Weights of a small image autoencoder: encoder norm none_scaled_ws, batches of 256.
Rows from block 0 of the decoder, named by matrix and row number. Rows with one number belong to one channel. Each number is 128 + 24 x the weight over its row's rms, rounded and kept within 0 to 255. All counts start at 0. Numbers have three digits each. After the name is the row's rms in percent of the matrix's.
# convs0: first 3x3 conv (decoder.mid.0.convs.0.weight, 128x128x3x3), inputs 48-55, a 3x3 kernel for each
# convs1: second 3x3 conv (decoder.mid.0.convs.1.weight, 128x128x3x3, transposed), outputs 48-55, a 3x3 kernel for each
convs0.43 126:148138153117119102116114121139124158144111121126148128135135140140136174138132117116131168111108190121151141132125020134110072102112139154143123158095106157124105130106107131127145141099112108120188080137155109122138
convs0.44 089:137088123182129134169131128133153146122129146111117128136098094152131101146122128086109116100104133120107110095130120129125137144142121152105152143129156131133148118133100124136108132133124106123126123132147132141123
convs0.45 102:105099117151092072135128100122123118110153123153140217164112111151132071171146126102157125148155124141111114142118139121108110137128138094114076098109149102136142148142116093118076131139172107113106145133163154127121
convs0.46 112:148121120146108049153166138075085148124142125118123145130147142158087161150143149097132156119147139134106102123124059117145114125128154118106094153128174142092093129145089128140139093151131124138143143108143144134118
convs0.47 082:140136116089114113080128135132119131125144135133143104110129142139110137178120132103142086125132098139159097158147111127141136121128142126149144138144127136144110145082133143083157179099141117131147133130158123128132
convs0.48 091:129123168123120141129149132125129137115125115111100149116126168109117168143118140139122106119098101134088104155167139132106106151136116133123134105119132110101120133130178122132152125157164128113122108110132087131111
convs0.49 034:145106131129161135126137100133133137143120150125074112162162152157129142154120139120135156095135152141117105137109123130120116150135094129137166146142136122100088137122115124099090087127152152151143163118114131087115
convs0.50 096:132164143111150172154180187149114079121112110116124099112102072094104139091149177144144106157074105124101123114112143126162134119159126150147134158146095153135112127139129060143126097111103138146154181133142152133134
convs0.51 103:130165104097148113075088088107125135129130160131154102160147161148127165098159133114111101152125119087128124124099104136097155151127134097119122103128207102159149093158165123124128123135154126115163124126192161170202
convs0.52 101:092122143123141147126105123134151133112125125124124147111102138095096106117110135123115141096122159084109142105123125107124141113141104125102077102120128134120150145139142122106117133132121092110103134127129125119097
convs0.53 103:156114098139134157130098145126149109168182167156141165149110109150130143111100097111105109095097135127128132135142057121128140134159175166104134168100146134115136119155148093106148129123137142105166145157161142158096
convs0.54 108:164114105130139137129125155115059111154081075156143115148180197110149161064106120141099105146189046126155122145124142127109145137149151099089172115128129121125113145182136136147097115158135108153146108154099127109084
convs0.55 107:155136166152151120125174164129103134102127116075146128129123135106158137105138116122180110123093123125124130127154138158153137118146149167093105136072123141103104145121154139101127128121137149103084078107099086099080
convs0.56 117:128130108144138150125045152139103090102125130168136112146163132159155119108126099123131115137153130132102101098121116130114112153115106094118127136097136082105153130129139094098099123104126130128154147107140059103115
convs0.57 093:119154148135087121134082110131140093102105111155143091142168151136108080157099145137122095133131128117123120114135129153133056139168112107128102133162142119144139143124108145141138112109150128092105117137128128128139
convs0.58 110:110159136133089128105075101117157145134118166174152152190127129143156096104111120146141115159122135104129112092125123132129068160104130092120067096131117168129094172124132173131108146111158128124114145169102078122121
convs0.59 117:162164149108162127090101117147123133050149160150135147152132153076128148110101139154151103116135097126107157083091132158068109122112111136120144127123120128145113138095121169169115097113130141165116104078080125089120
convs0.60 122:146123124147153116104125090152137142148157168156101112159158117135164115144146143104104145112117153125116169144125129120149107153124090182149118131117082181155122136154120143130067122089103132138129102146165171157173
convs0.61 091:155127132182141153119097127161166118119136145127178163121141103149133131115147160096113081111119073152132100124152132157140127137117076137155133145143130119149171135113162142130130092124120120151120125158143121137156
convs0.62 089:129120115147122084122119127123110135111103106124142127128132082125162103120148130111135174126138170128129122108107116143111131139098103108111102120093129142110136106121122139136123116142139132123116138130096120086093
convs0.63 113:093104106119151145135139158096091087168108104221151179103171107159117138088123170097070099129149162112115134114138124102171145128129149111151164146159170126170128083156119069122144130111143187111160168133087123129127
convs0.64 103:136179137150139148158145116180113112140125110134129126112102098086089103142122124099122160153092140154133155101114128134155158134163151112145141165159110134141123091124080128132107080156134133106117128144100094126117
convs0.65 106:145137135131186127116120124128116096147183108097128136118100080131114069084108100095119105121122144133171149141131122131135083136129072134157134134161167113131158144108091119125092135106145117107137113140167101163190
convs0.66 086:131146153120108143126125104112135136133076117087130139145128142099143108128106134100121165142182119089140100163174120110091127100111102112111116097132122083170125154083153154103160153104135138120110130151075144169145
convs0.67 111:043092124139131139085104124132109104106124127127170150112123144115144122158102112120135148121157149122145095133051128123150136130126124094111164124133107113154075153157145151081108163119105134140152182157124144077125
convs0.68 099:127148147086151165099150139106095097106132128129146104163138125134125106145161133139127127169122138110096127080133132075114138136150132086127092150095078120148083141085139170110158149144174108148121153146112141127119
convs0.69 086:097131151157141120151130092079141121075128126099128123124148182111134142086117114118096089119117146120124123057092110124141079132157100110139136120117094132101109107132100112129143099142161149153149134118129125145150
convs0.70 097:143130125119131095139110079138119163142135150144108166084106122126087126118118137134147111111147131084121134138135159143164124154156137114139166126118164145113172107149098084127116079121117146134114135136164146127160
convs0.71 115:110093132121168100139097141127086162131153113137147153131105107124099119135108122098109148121083128077136134148122137122125147118080135130116144113109175164157156150137117151120100152151083096133128157089179099132134
convs0.72 086:123160149101099136106140138129147103142111123160140140110165144095125117081114134120105083159142115122133095136197144146149152099133133132187108112121094133138170059077081095124140126102090208131138145107134130109115
convs0.73 093:133140158121149120135114129150157133116127114097130140134100142137165157130141142147132124151106122135143133125123132079118132142108117144136117101101126130145141169125115124117111142131161127087105127109113124085088
convs0.74 101:088141117109143119119136116144075113127126110175173113144169130114131142107131144126151127167127167154133159124041139141161161138139154133131141120132138114135137152161100133153153105141118154143131145155118124119161
convs0.75 099:150144153127149146129133123132139139140116122146131124141136134150149136174166149109116113127129113126130122154161137125117146122091102139119120135138127127128131112101152144125129167134127103119125124120118134120142
convs0.76 111:109085122128149130129159140112118145137141159151217166148153121168102134141077092148105102089150097115128109139071137133147134160157144072143149082109147102125136144124159093152127141153125072151137119151107145126128
convs0.77 112:035085101084073098121138134109101129122095123149139126110121150115113129159139133129079123122129113144133134113144131131126112136141161114127053127177133080133122139112157140113127109114093097118069108144119091139112
convs0.78 093:144124124150127113129126149118126134132117116111138133157106121117119124124114132108110148090083151093102124135151125127160146086143133155122117123142097140137094127141119150181125153117084134137104152137116120108061
convs0.79 124:119107130111162151126109137133125127136134105144127125141141127092133123101120100124155169132149174095125150117129094102054113127124155108083079094099049100109068085130119096100115149123140077116129115166161122129106
convs0.80 088:148119122139175165173176174121096074086108124095115108093116107116179134148125135094097105116081112121131149125120106142119129127145124115096079132128143100101059125137139164169144137139152111142126159120112125113101
convs0.81 111:157166153131106167131135119089131104085099145106132141122146126117084104104109100146128131094162121104120132099116118097138105144148099103127123150117088152092153128125088129134108139097096102127094127138142109102151
convs0.82 106:136103106153154105145107129143112175133123121138108107082096108119093115129099109089100126144112103165128147128124124140145130121126183098125083156160136140160114090105097161160163114118108108093094112143128109133064
convs0.83 096:103155146125105107140161132140178153124140129127169159147141097069118108109140124143158127098122118125131107074123151111129125135128141138128141075093100133141136163127150120115160137092109141151130143122100089097107
convs0.84 095:142134115103117122122121098126144173129133141152152123142125142133110110134133128136139112121101109135125116118133140119101119140126102128138104123119117125126133135106120153123125159121110052129136147134147125133130
convs1.43 123:159144170115127139078132144090053122145075095142151053121100122109212105113095121131127155126147150177128166150156171156145160163146136124135067067149064120103013128135153118119103096137090130135164171120169084127173
convs1.44 100:147135115147140094163176124149129160089138150103108136104128105125149113132144172128122152101144165131139168193115134144098124125116164128127098114146110151137124203131141156150152158150123080103128117108151110099168
convs1.45 105:163143123148135127172132150096113128121158137120107156141103108181100116169150159097135096119066118114105092115110160145156101066099117095088173085138164134130149134116158132158182124111151104070131060138125114103127
convs1.46 111:115135082170139046120108107116114136086158131122127149134109119115156148112125117119165132132137140136148153108150131104122139188094140116123090113165136094166131118073089090107136100086148176091117108150117075118109
convs1.47 097:117151141118151120108139114124102161126098108148138111127119152104147141114118162217140165148124136183138172167127146118081145127094096159122112121129132123099139103112127142131123145160118191131181150132126130135118
convs1.48 104:145131127133069096117117087134096134124117150152137134173156171154154137108136129062083126083099115128058078125077096125120150159144129155169128125094103158139126124088135132105139108083145154129123119161110155133094
convs1.49 022:150134176103073106095109071118129164124130141146108165146192174159127149196122088113129134141124159142108162099103117140164116149137095154097084116116108070102197122134136145109165224159082132117135094098078077096133
convs1.50 095:081114131127101099097108130165156216207151107116145191116104121117167127128183139083122111112189122120175117107112152143074075133148159152095124186133141126093095127131150094103135131144159144159174139121135141123133
convs1.51 105:172148167153023126148080130175122089148105118113103139094083188118111094048133048123120112144118117148146138111152097133164147218171156079088120061122174109135141091156152087135130105125153032106090064135125055133146
convs1.52 100:096112085150148088139113098107083118111143162112117097119129110143159088147153118168144203166123195126114173123087137118094186114111128110138135108142157131145128137131137128141155115125169111103098127093118133123138
convs1.53 093:127122122100134131196118092087107114098109093180090155161150123146114109155130120181106106126109107142144158120055146125099142204117155119128123110099108114080097099097095136139135083159112135150104094075117089132125
convs1.54 105:129063130100153115126085096176103112157180117163112127123156190102074130089132053119098133181098086138144131112150108149177116107150116124117078118081084145159161160127101133124070128093038147163077145134165098083116
convs1.55 102:097106137130091070133114082090127185106143100150144129148174128084100102082104175153126131132131114149118110072058134067097079126112130196192116111148102178122129080160102085109107068129098170103118183179144126173140
convs1.56 123:095105101121121109087074056149111135167174143145162157114056130173171140124083107125145112133129120114147120150082137152148135198194179135133118124177128200185224112121117133103132146119126062122106088170102107103051
convs1.57 092:168167121147154171142140114115154090150196095100069101163111124107143110082057144069153135092146156154171136103110182200124155120134149101114144111149108102094074172151185131094158151123110126134128105121064092159141
convs1.58 109:180161156110137133105068090084114097172119161134132125110152180134116117100138086124131094127130151155135110117125116148120137200174191126083056128130169159112169132115126174116153152151098106095198149125084102123120
convs1.59 112:155147135091089129108121094117124075104145193093081105113122137130110129107117081116124141153187190137103143189100172173185118143130152111160114127129139149118121147141129123128126109132153119093126186172168171120094
convs1.60 110:132127154112121104153138113074151134104189129078054102108116108170044099170107118104145130089090128132124138132109137155074122138157068114129080137186111103088027115155132138094110114132079156099087133108175128168165
convs1.61 099:156129135117113072142200111111136123092115126129100097131156131160121152142155171102135109115161150163161158165061074143155094137104149112148152137106130108079063165112148136129102064095044143127126095094131148120122
convs1.62 109:080110128171141141132132135125133134147141157131129156072101121140108116125093107185132143163094103125117147206191153124124123123113176119111162083133139090143173148113134145153154086103117161183133120126138122142114
convs1.63 103:106159110089150178169149123088083048132167110181122116115118215142118146148151157091094132108153141165149148072131118127094195133120087171111104093117094092150131095154138127174141108098154141081102152113111090056110
convs1.64 100:134091094126102074128081115137096106178141125127093114102171111159142204196114139091087089086165126092167129101118147069124046124184170169112090237128109114110162143144137115132222117092171186078147146123145178120126
convs1.65 101:144159131130036142137124119085144151127066120139120104159125193147184163160176145135123101130130141188154175184126138185142128131146114143118123076120085072076095143147169133114097107106108086161172077115180146154139
convs1.66 101:150145123098143153115112112113136147140165135093166099105167138151119157107165073140156154120115195118149153148147109126161161163032067104118117115141158156106145145170138157126098114150175135075164153120117107107173
convs1.67 116:126199162125117126131177144102071152051100132164178072151133144173102090111155157120128172104117137105091133140140104077098143183200152136113106132135055122064169137129088152171136110112110103144142109084073081185125
convs1.68 094:172150139061105117123104097172140135100110172145132174159126168141117103147146050132140110177144109119135128119114119110096153113107200140114138193108124156095133155134066121173098127155093163136111149114110145116111
convs1.69 076:184125111133117113064150116144150157102129150091094143118157159097096125109176173081119148106148166149173178104107168195128167196168195154124099118129091098093112144070160119091092167099145133145115097124138117115124
convs1.70 093:163165149102112174136172160149191148113122097136126166116123177124133182167211174118127144109120117150140145142111113114097167085106090091113122127105124109056142109114162145093109188163147137111119114136125101147132
convs1.71 111:117175143164078106116125118100135134110036141133163137150168105140147158129160103118143176134192167105128152121160151092067142143098145070089139093142137094140124129112129109096133105154129122165103019115141126108103
convs1.72 087:145135129151166161047078154137143111162125117147133122139127152121116147111136137102155101107166149139131153116119116132120110124070097178111137164119134174141121142131094114112144146180163135133168123123073189173120
convs1.73 095:132140127174139088138098159099137111100143106126157141180141200161154187185123139142134123154145138153110087099093100103167133108145125122104096102139123108115162118161158119132136118132118115104110152123123136121115
convs1.74 106:146096084187109153152077112144119110184112143118157132109107110134118138107183087064090073093151051110119074066080083100113094157221170122110200090190100128121139134086101142120127159122112120149121073093057094093109
convs1.75 115:078092128049059116110088105115131139121143133140128120114127111139119112156131119188159144150130129138123113155162150110126134091100121113107137099099133126129141124138147127133141124118137150130125152137137142119128
convs1.76 112:125149161153100123138128108089050111137172116147136148133172126093123091151116105113141078161091134165131118105082073120124176109201128135104148107096171122096142094103118111159145081119148121116113099104097121126161
convs1.77 097:155146127182162178156120139079074040129140126096142143093129168092142160149120143113093087118073128140158173082046079085110139114096132085147138108101163136105112133138164115142176110088172116087134120109099115112120
convs1.78 084:089124094156160111154136141113146129086135175132127139123077094140152166117175150174130157159117161164135172159139169112101118085107172143075118112076128139103119145118070132104061139125132144160161165172166121127104
convs1.79 113:086107085080090126077126105175114099195140180175172184128119129111086163128114102130142133187126117127160159157135077129181134165151143241204196255181189254218195161127127123130135149126108179139108133113139133118123
convs1.80 092:081108102087093108162164132152131139102132168160141188102164129135138120104140189154154130138134117103121133137117080105089125147118128164173150141118110168143130126096092119094116079084169131140136123178137105110123
convs1.81 104:127141075086117124107126094119119163101158193111159156116149116119190168152064139134130128155142134123147170183109081154140138139144091132145110170134125153126134113131143118112149179129175108103177064109161143143137
convs1.82 099:136125114145089111128128124122168122131074144108132152128156125110205159149165187123136081079139142092097143078132105130100083087139127126091142139059112140132208143131125054044079093061134161130140114136152145162144
convs1.83 097:146143095130165094105115128109090139131113120145121141161114139177152186150140067097141150102131121099114125074122146096175103141130136144074097170128169160087136107145105073082130129117094165116169137093104154145115
convs1.84 101:140117132121113158141131150130110111136122167096112132105162178134173173170147143167160107163142136120105108147178121099143127066093098168119136212116164149128153151142099113144123146171171171126132153134140127139113