config.yaml
model: "image autoencoder"
dataset: "telescope images of galaxies (Galaxy Zoo DECaLS)"
train_examples: 22083
image_size: 48
crop_scale_min: 1
horizontal_flip: true
color_jitter: 0.2
bottleneck: "plain"
downsampling_factor: 8
encoder_arch: "nf_resnet"
encoder_norm: "none_scaled_ws"
encoder_activation: "gelu"
encoder_depths: [2, 4, 4]
encoder_kernel_size: 3
encoder_stem: "single"
encoder_avg_pool_shortcut: true
encoder_widths: [48, 80, 144]
encoder_residual_scale: 0.1
loss: "mse"
latent_channels: 8
decoder_norm: "batchnorm"
decoder_activation: "silu"
decoder_widths: [32, 64, 96, 128]
decoder_blocks_per_level: 1
decoder_block: "basic"
decoder_attention: false
decoder_upsampling: "transposed_conv"
init: "trunc_normal_002"
residual_init: "none"
optimizer: "adamw"
learning_rate: 0.0047
beta1: 0.95
beta2: 0.99
eps: 1e-08
max_grad_norm: 1.0
max_steps: 12900
batch_size: 256
epochs: 149.5
lr_schedule: "wsd"
decay_fraction: 0.4
final_lr_fraction: 0.1
warmup_steps: 640
weight_decay: 0.05
Rows from block 8 of the encoder, named by matrix and row number. Rows with one number belong to one channel. Each number is 128 + 32 x the weight over its row's rms, rounded and kept within 0 to 255. All counts start at 0. After the name is the row's rms in percent of the matrix's.
# convs0: first 3x3 conv (encoder.blocks.8.convs.0.weight, 144x144x3x3, standardized in use), inputs 110-119, a 3x3 kernel for each
# convs1: second 3x3 conv (encoder.blocks.8.convs.1.weight, 144x144x3x3, standardized in use, transposed), outputs 110-119, a 3x3 kernel for each
convs0.73 039 [ 91  99 102  95 110  85 155 105 118 159 158 170 171 170 177 167 164 151 104 129 113  82  77  89 113  93 107  95 105 110  91 128  93 155  99 140 121 101 108 156  99  99 149 116 117 166 167 171 162 171 169 157 169 171  93 110 117  68  92 107 130 103 102  98  89 111 109  85  94 128 113 123 101  85 111  95  88  89 137 111 132 104 111 119  80  97 103 152 134 134]
convs1.73 109 [131 104 153 128  99 139  82  74  84 120 187 128 189 192 180 104 188 111  38  67 122  39  39 128  39  39  39  91 122  96 174 124  91 125 117  87 146 122 129  90 153 159 153 145  68 149 155 155 126 155 155 123 155 155  49 128  50 140 108 112  69  53  49 158  98  98 122 119  94 154 150 143 101  97  96  98 125 153  80 150 138  67  65  79  84 135 150 119 137 153]
convs0.74 021 [137 100 133 107 123 106 130  81 126 191 175 174 183 160 174 172 166 177 106  84 102 102 105  97 117 111 129 157 120 145 130 115 107 141  87 114 171 127 153 136 128  91 143  87 145 182 173 168 159 143 172 162 155 175 116  91 114 110 144  91 129 107 134 129  87 108 121  91 115 111 109 132 140 112 107 115  97 100 106 130 139 122  98  80 100 113  94 118  97 111]
convs1.74 097 [101 122 168  91 146 157 141  81 154 126 113 114 108 136  99 143 102 123  27 124 120 116  28 126 135  27 129  97 107  87  91  84 141 121  92  96  91 125 146  87 102 161 116 145 166 158 158 158 158 158 158 158 158 158  38  91 126 148 139 115  39 147 149  81 104 113 138 109 109  77 153 133 155 152 155 136 154 134 154  87  97  85  88 132 147 145 138 154 150 142]
convs0.75 052 [139 138 132 146 143 155 155 156 161 155 161 162 165 164 171 173 178 160  79  82  80  94  89  83 103 109  95 135 142 157 145 144 161 164 157 158 137 139 136 158 154 147 157 156 153 162 164 163 160 166 160 163 168 169  93  84 105  88  87  85 101 103  91 129 129 147 102 112 138 100 121 140 154 147 150 134 151 141  96 121 143 140 137 132 105 101 146  99 125 114]
convs1.75 085 [ 73  96 139 178 167  79  81 119  99 135 126 104 137 139 146 123 114 109 113 123  11  14 108 141 140 136 123 162  86  93  87  93  82  89 100 125 117  80 150 129 146 121  64  86 123 155 162 163 163 163 163 163 163 163 151 145  23 126 139 131 138  33 152  77 161  74 160 160  81  78  85 145 116 122 149 140 134 142 140 140 156  54 142  83 126  86 126  49 120 137]
convs0.76 012 [122  94 127 106  95 118 108 153 136 139 141 142 171 123 188 122 152 148 101 109 115  84 122 119 117  34 122 136  61 110 113 109 128 141 149 123 127 106 129 102  48 159  64 154  86 152 150 141 143 146 131 124 166 151 111  98 141  68 108  96 106  63 114 113 109 101 127 100  89 120 119 135 116 115 119 160 102 114 122  75 102  97 122 113 122 131 138 139 103  96]
convs1.76 098 [117  83  89  94  92 162 121  83 156 196 120 108 128 107 195 164 153 106 124 139  28  28 129  29  28 139  28  92  93 158 109 148 127 140 156  90 136 158  73  55 111 146  53 146 122 158 158 158 158 158 158 158 158 158  40 156  38 137 131  40  39 130  39 124 154  81 109  77  81  88  77 123 124 147  86 120 111 139 100 127 154 109  52  68  94 128 123 117 153 150]
convs0.77 089 [141 123 137 152 104 151 148 111 143 177 174 165 170 170 166 174 170 155 104  88 103  99  90 121 107  96 108 149 125 141 156 108 149 162 119 134 161 118 135 160 120 132 161 132 168 172 173 181 169 171 170 149 172 176 111  79 108  99  90 141 109 117 129 161 135 136 156 128 154 163 138 152 114  88 121 105  91 155 131 119 146 118  86 131 112  91 160 116 114 163]
convs1.77 111 [ 69  87  91  78  74  88  87  81  99 143 112 108 144 101 127 100  99 184 119  39  41 127  37 136  40  36  36  72  95  69  77 120  71  74  77  83  57  95 138  48  66 141  55  73  65 156 154 154 157 155 154 155 155 155 150  47  51 137  46  52 144 142  46 145 151 152  82 118 143  95 121 155 155 145 142 120 158 154 155 167 157 116 142 137  97 159 131 141 145 157]
convs0.78 015 [ 92 110 117 118  87 132 135 125 144 164 169 176 127 217 139 164 160 129  90 138 121  99 119 111 107 104 117  92 128 126 105  75 116 139 117 126 108 110 142 127  54 130 156 108 121 137 152 141 124 148 173 120 144 142 103 116 149 128 107 113 116 119 107  94 115 139 105  92  92 131  83 111 120 119 147 101 137  89 115 116 141 121 124 111  95 108  79 135 108  85]
convs1.78 086 [108 142  66 105 100 153  67 129  67 113 116 108 199 109 205 121 116 204 132  15  15 134  15  15  15  15 114  60 140 118  85 114 109  84  86  85 155 125 179 110 156 118 116  72  38 162 162 162 162 162 162 162 162 162  45  37 123 116 145 150 114 121  37 156 153 155 157  73 150 155 162 150  82 127 156 114 120 152 153 155 132 109 124 141  59 152  86 141 154 100]
convs0.79 059 [143 101 100  83 105  78 144 143 102 166 170 173 170 150 181 177 161 171 107 108 109 103  94  92 106 143 100 142 100 118  94 104 110 159 155 116 131 143 175 142  59  58 145 137 149 182 169 164 173 162 169 163 150 148 109  92  99  99  90  75 113 126 115  99  97  91  73  84 163 135 126 136  98  98 102 109  77 146 145 135 142 127 116  98 101  81 135 140 136 119]
convs1.79 072 [127 100  79 123 142 135  78 123 135  85 162 171  86 110 212 145 214 222 133 137 137 103   7 121 133   0   0 123  97  87  52 176 155  88 182 150  62 106 123 101 132 123  75 134  77 117 169 169 100 157 170 171 169 169 151 133 155 163 146 147 144 146 157  82 160 155 151 158 162 157 174 164  62 124 150 163 170 162 155 162 115 127 133 134  63 142 156 137 114 120]
convs0.80 055 [116 102 132 103  83 132  91 121 134 169 176 176 156 174 159 155 160 157  96 119 126  75  97 138  83  79 119 134  99 121 120  83 114 103 108 109 136 134 137 122  87  86 129 129 121 152 151 183 150 137 173 145 152 176 113 130 135  73  93 125  60  97 128 107 105 130 107 112 113  92 114 122 108 113 126  72 104  99  52  60 105 125 127 135 113 112 131 122 100 134]
convs1.80 075 [116  61  81  83  69  72 171 162  76 150 218 212 212 223 219 211 123 158 130 151 148  98 135 149 147 161 151 126  49  53 109  67  66 159 109 136 112  83  79 101  98 102 163  75 105  40  48  53  37  46  45  57  48  53 138 158 163 142 146 151 156 163 155 162 155 118 178 155 114 144 139 130 159 139 133 166 156 156 118 123 142 146 159 160 159 153 169 142 163 159]
convs0.81 117 [ 92  95 101 101  99 102 122 103 111 164 165 169 158 160 130 166 165 162  82  87  95  79 120 123  91  98 101 105  94 105 124 101 110 153  97 141 125  95  97 155  94 105 174  97 109 145 165 162 167 159 166 168 154 166  96  90 106  86  89  90  92 133  84  85 123 164 110  94  89  94 102 173  95 102 156  97  98 104 130 122 133  79 119 149  94  86 114 170 182 181]
convs1.81 097 [108 173 169  89 178 176 124 101  93 123 145 195 120 211 147 115 211 160 142 155  40 116 130  20  77  21 122 184 162 112 135 137 117 104 121 148  97 138 160 159 147 113  84  96 119 171 166 177 174 174 176 178 171 177  28  55 151  25  29 134  25 126  32 123  75 139  91 167 123 105  95  85  97 131 125 136 104 145 158 161 147 104  58 135 124 157 120 137 154  57]
convs0.82 034 [122 112 123 126  95 104 124  66 112 175 191 170 178 165 162 156 176 166  79  74  91  79  81  85  73  80 106 139 114 117 129  98 118 173  78 123 154 101 172 134 109 140 125 120 160 152 168 150 152 166 162 172 164 171  75  81  91  79  76  91  91  73 110  87 132 116 114  98 124 104  81 104 135 166 140 123 118 134 140 147 139  85 110  86  93 114 106 136 106 112]
convs1.82 102 [127 147 121 165 166  89 171 147 154 112  99 104 139 121 124 105 116 196 128  33 133  32 133 120  33  32 127 133 141  76 167 169 136  89  87 118 135 135 121 137 147 121 142 147  49 157 157 157 157 157 157 157 157 157  44 138 140  44  43 149  42  39 136 122  82  82  78  82  88  85  77 105 108 137 101 113 136 151 157 157 147  62  79 140 153 144 144  56  54 146]
convs0.83 018 [153 120 153 143  94  91 149 136 126 162 175 156 157 149 185 151 128 159  74  87 123  53  57 140 115 100 122 138 137 134 118 119 110 127 104 125 110 106 151 127  74 165 130 115 124 152 147 162 161 147 148 153 132 136  82  73 139  88  84 137 119 148 135  97  65  99  93  76 139 138 136 133 133 114 114 126 121  95 135 127 127 160 126 116 115 133 120 155 129 122]
convs1.83 108 [135  73 144 128  76 115  82  96 152 136 174 188 113 188 190 107 191 172  38 124  38  37  37  38  37 113 138  94  95 159 111  98  95 105  94  84  90 110 109 128 171 126 119 120 119 155 155 155 155 155 155 155 155 155  47  47 138 145  47 143 136 147  47  93  80  89  84  91  94 123  89 109  86  89 109 148 135  97 139  86  86  61  64  73  64  59  58  74  72 130]
convs0.84 016 [129 137  98  94 104 122 123  94 143 161 137 201 148 151 172 159 161 155  93  96  77  67 104  73  56  93  77 134 119 139 113 106 111  99 107 148 155 141 136 108  92 129 117 118 129 129 137 153 155 138 167 156 171 154 111 119 121  98  96 107  99  82  91 135  99 127 118 113 123 103 103 137 119 126 106  92  89  64 115 117 120 102  92 110 110  92  78  98 110 112]
convs1.84 102 [122  88 120  90 143  79 123 115  91 194 121 113 128 193 193 193 130 195 137 141  32 139  52 132  33  33  32  77 165  94  83  94  87 129 111  77 129 142 117 135  77 160 114 105  82 157 157 157 157 157 157 157 157 157  43  43 134  43 153 142 135  43 137 103  82  81  83  91 148  84 122  93 118  97 109  81 153 160 143  92  90  64  93  78  55  80 151  88 146 151]
convs0.85 010 [100 105 125  80  66  61 107  86  70 155 157 143 160 172 197 169 135 201 133 132 119 126  59 101  86  71 152 100 109 108  63 117  76  98 133  95 133 124 116  74  81 105 112  85  90 127 160 134 151 152 118 135 160 164 135 129 110 134  81  92 116 101 103 114  93 158 134  83  97 105 131  84 142 107 107 107 147 127 146 138 130 118 154 108  90  97 154 114 126 134]
convs1.85 118 [ 85 152 123 133 157  74 124  91  79 132 118 117 124  98 128 114 121 186  45  45  45  45  46  46  45 136  45 115 158 133  83  90  99  97 161  97  78 130 134 132 114  94  93  79  97 153 153 153 153 153 153 153 153 153  55  54  53  54 138  54  53  54  54  93 105 145  88  88 135 140  91  88  90  97  89 157  94 100 101 153  93  68 103  70  69  69  64  74  70  72]
convs0.86 082 [132 103 135  83  76  98  67  79  87 144 166 155 154 140 138 137 134 146 114 133 101  95 118 148 143 110  95 144 115 147  97  78  89  77  87  96 171 133 141 101  76 105  77 110 119 170 167 170 173 165 171 146 166 156 126 120 150  95  92 139 143  87 106 157 158 140 154  90 130 110  86 142 142 127 147 134  75 113 111 115 153 144 132 147 140  72 101 102  87 133]
convs1.86 074 [176 145 127  82 157 168  78 168 102 153 131 135 213 159 141 113 215 136   0  85  96 118 132  63 114 117 118 138 181  80 151 167  66 137 173  83 126 160  50 103 172  56 137 133 103 154 189 160 162 147 161 159 163 157 126 135 131 144 149 129 149 147 153 111 139 145 140 163 150 162 163 136 109 147 134  91 141 151 136 134 130 137 137 105 150 151 122 139  75 104]
convs0.87 138 [ 92  70  87 106 110 107 113 105  93 163 162 156 136 113 128 144  96 140 125 118  93 111 100 110 103 115 148 103  72 103 110 109 107 115 102  89 131  84 105 114 112 110 112  93  96 172 170 168 165 152 156 171 143 144 151 129 103 144 126 133  98 114 144 102 107 102 113  91 111  85  99 167  97  99 105 103  92  95 119  94 141 155 144  85 108 104 117 114 126 146]
convs1.87 112 [167 104 149 103 136  86  94 125 120 172 116 121 188 188 117 122 124 113  57  57  61  44  43  44  35  31  32 160 170 149  97 159 106 101 134 144 102 125 100 157 134  77 162 158 142 158 150 139 156 147 146 165 146 141  67  72  82 102  39  40 132  50  48 114  91  87 165 106 113 119 106  95 129  86 142 151 156 130  95 124  97  67 143 138  93  84  99  68  75  78]
convs0.88 061 [134 121 116 104 117 137 144 139 136 181 172 175 157 176 179 161 170 168  94  95 158  83  67 122 100 108 133 138 127 123 118 136 144 147 138 156 160 139 134 145 124 153 137 162 149 179 175 172 143 163 166 169 166 166  88  79 140  77  63 139 151 140 142 142 121 135 137 114 122 150 140 141 109  80 149  99  97 129 156 151 130 117 104 150  94  99 129 154 147 137]
convs1.88 079 [153 169 123  93  85  73 103 162 152 111 183 207 112 176 154 215 213 141 141 119 140 134 113 126 144 140 126  96  74 175  88 175 119  90  95  93  69  74 102  35 156  98 100  99 173 166 166 165 166 166 165 165 166 165 133 149 153 155 158 147 147 156 109 131 112 137  70  99 161 111 102 153  80 108 158 137 130  87  74 120 134 152 151 147 172 164 159 126 164  73]
convs0.89 020 [165  80 171 110 118 111  99  85 121 173 163 136 154 135 106 184 136 113  85  69 104 107  87 119  93 103  90 109 109 124  80 137 134 124  98 137 149  45  96  77 114  95 139 154 165 148 172 150 167 133 126 168 139 115 115 115 103 123 106 100 133 130 127 154 120 143  58  87 117 141 105 108 133 122 100  97 100 102 140 122 139 140 110 109 125 107  94 139 123 124]
convs1.89 061 [ 77  84 158 146  76  73 149 164 103 134 123 107 145 133 104 142 122  97 132 132 146 101 112   0 121   0   0  67  99 143 112 176 119 176 174 132  77 108  89  85 136 120  98  79 100 176 176 122 176 176 176 176 176 176 162 155 142 141 119 106 155 127  82 135 149 157 172 174 198 154 167 184 143 151 143 158 150 156 163 162 176 163 142 139 152  87  82 120 152  53]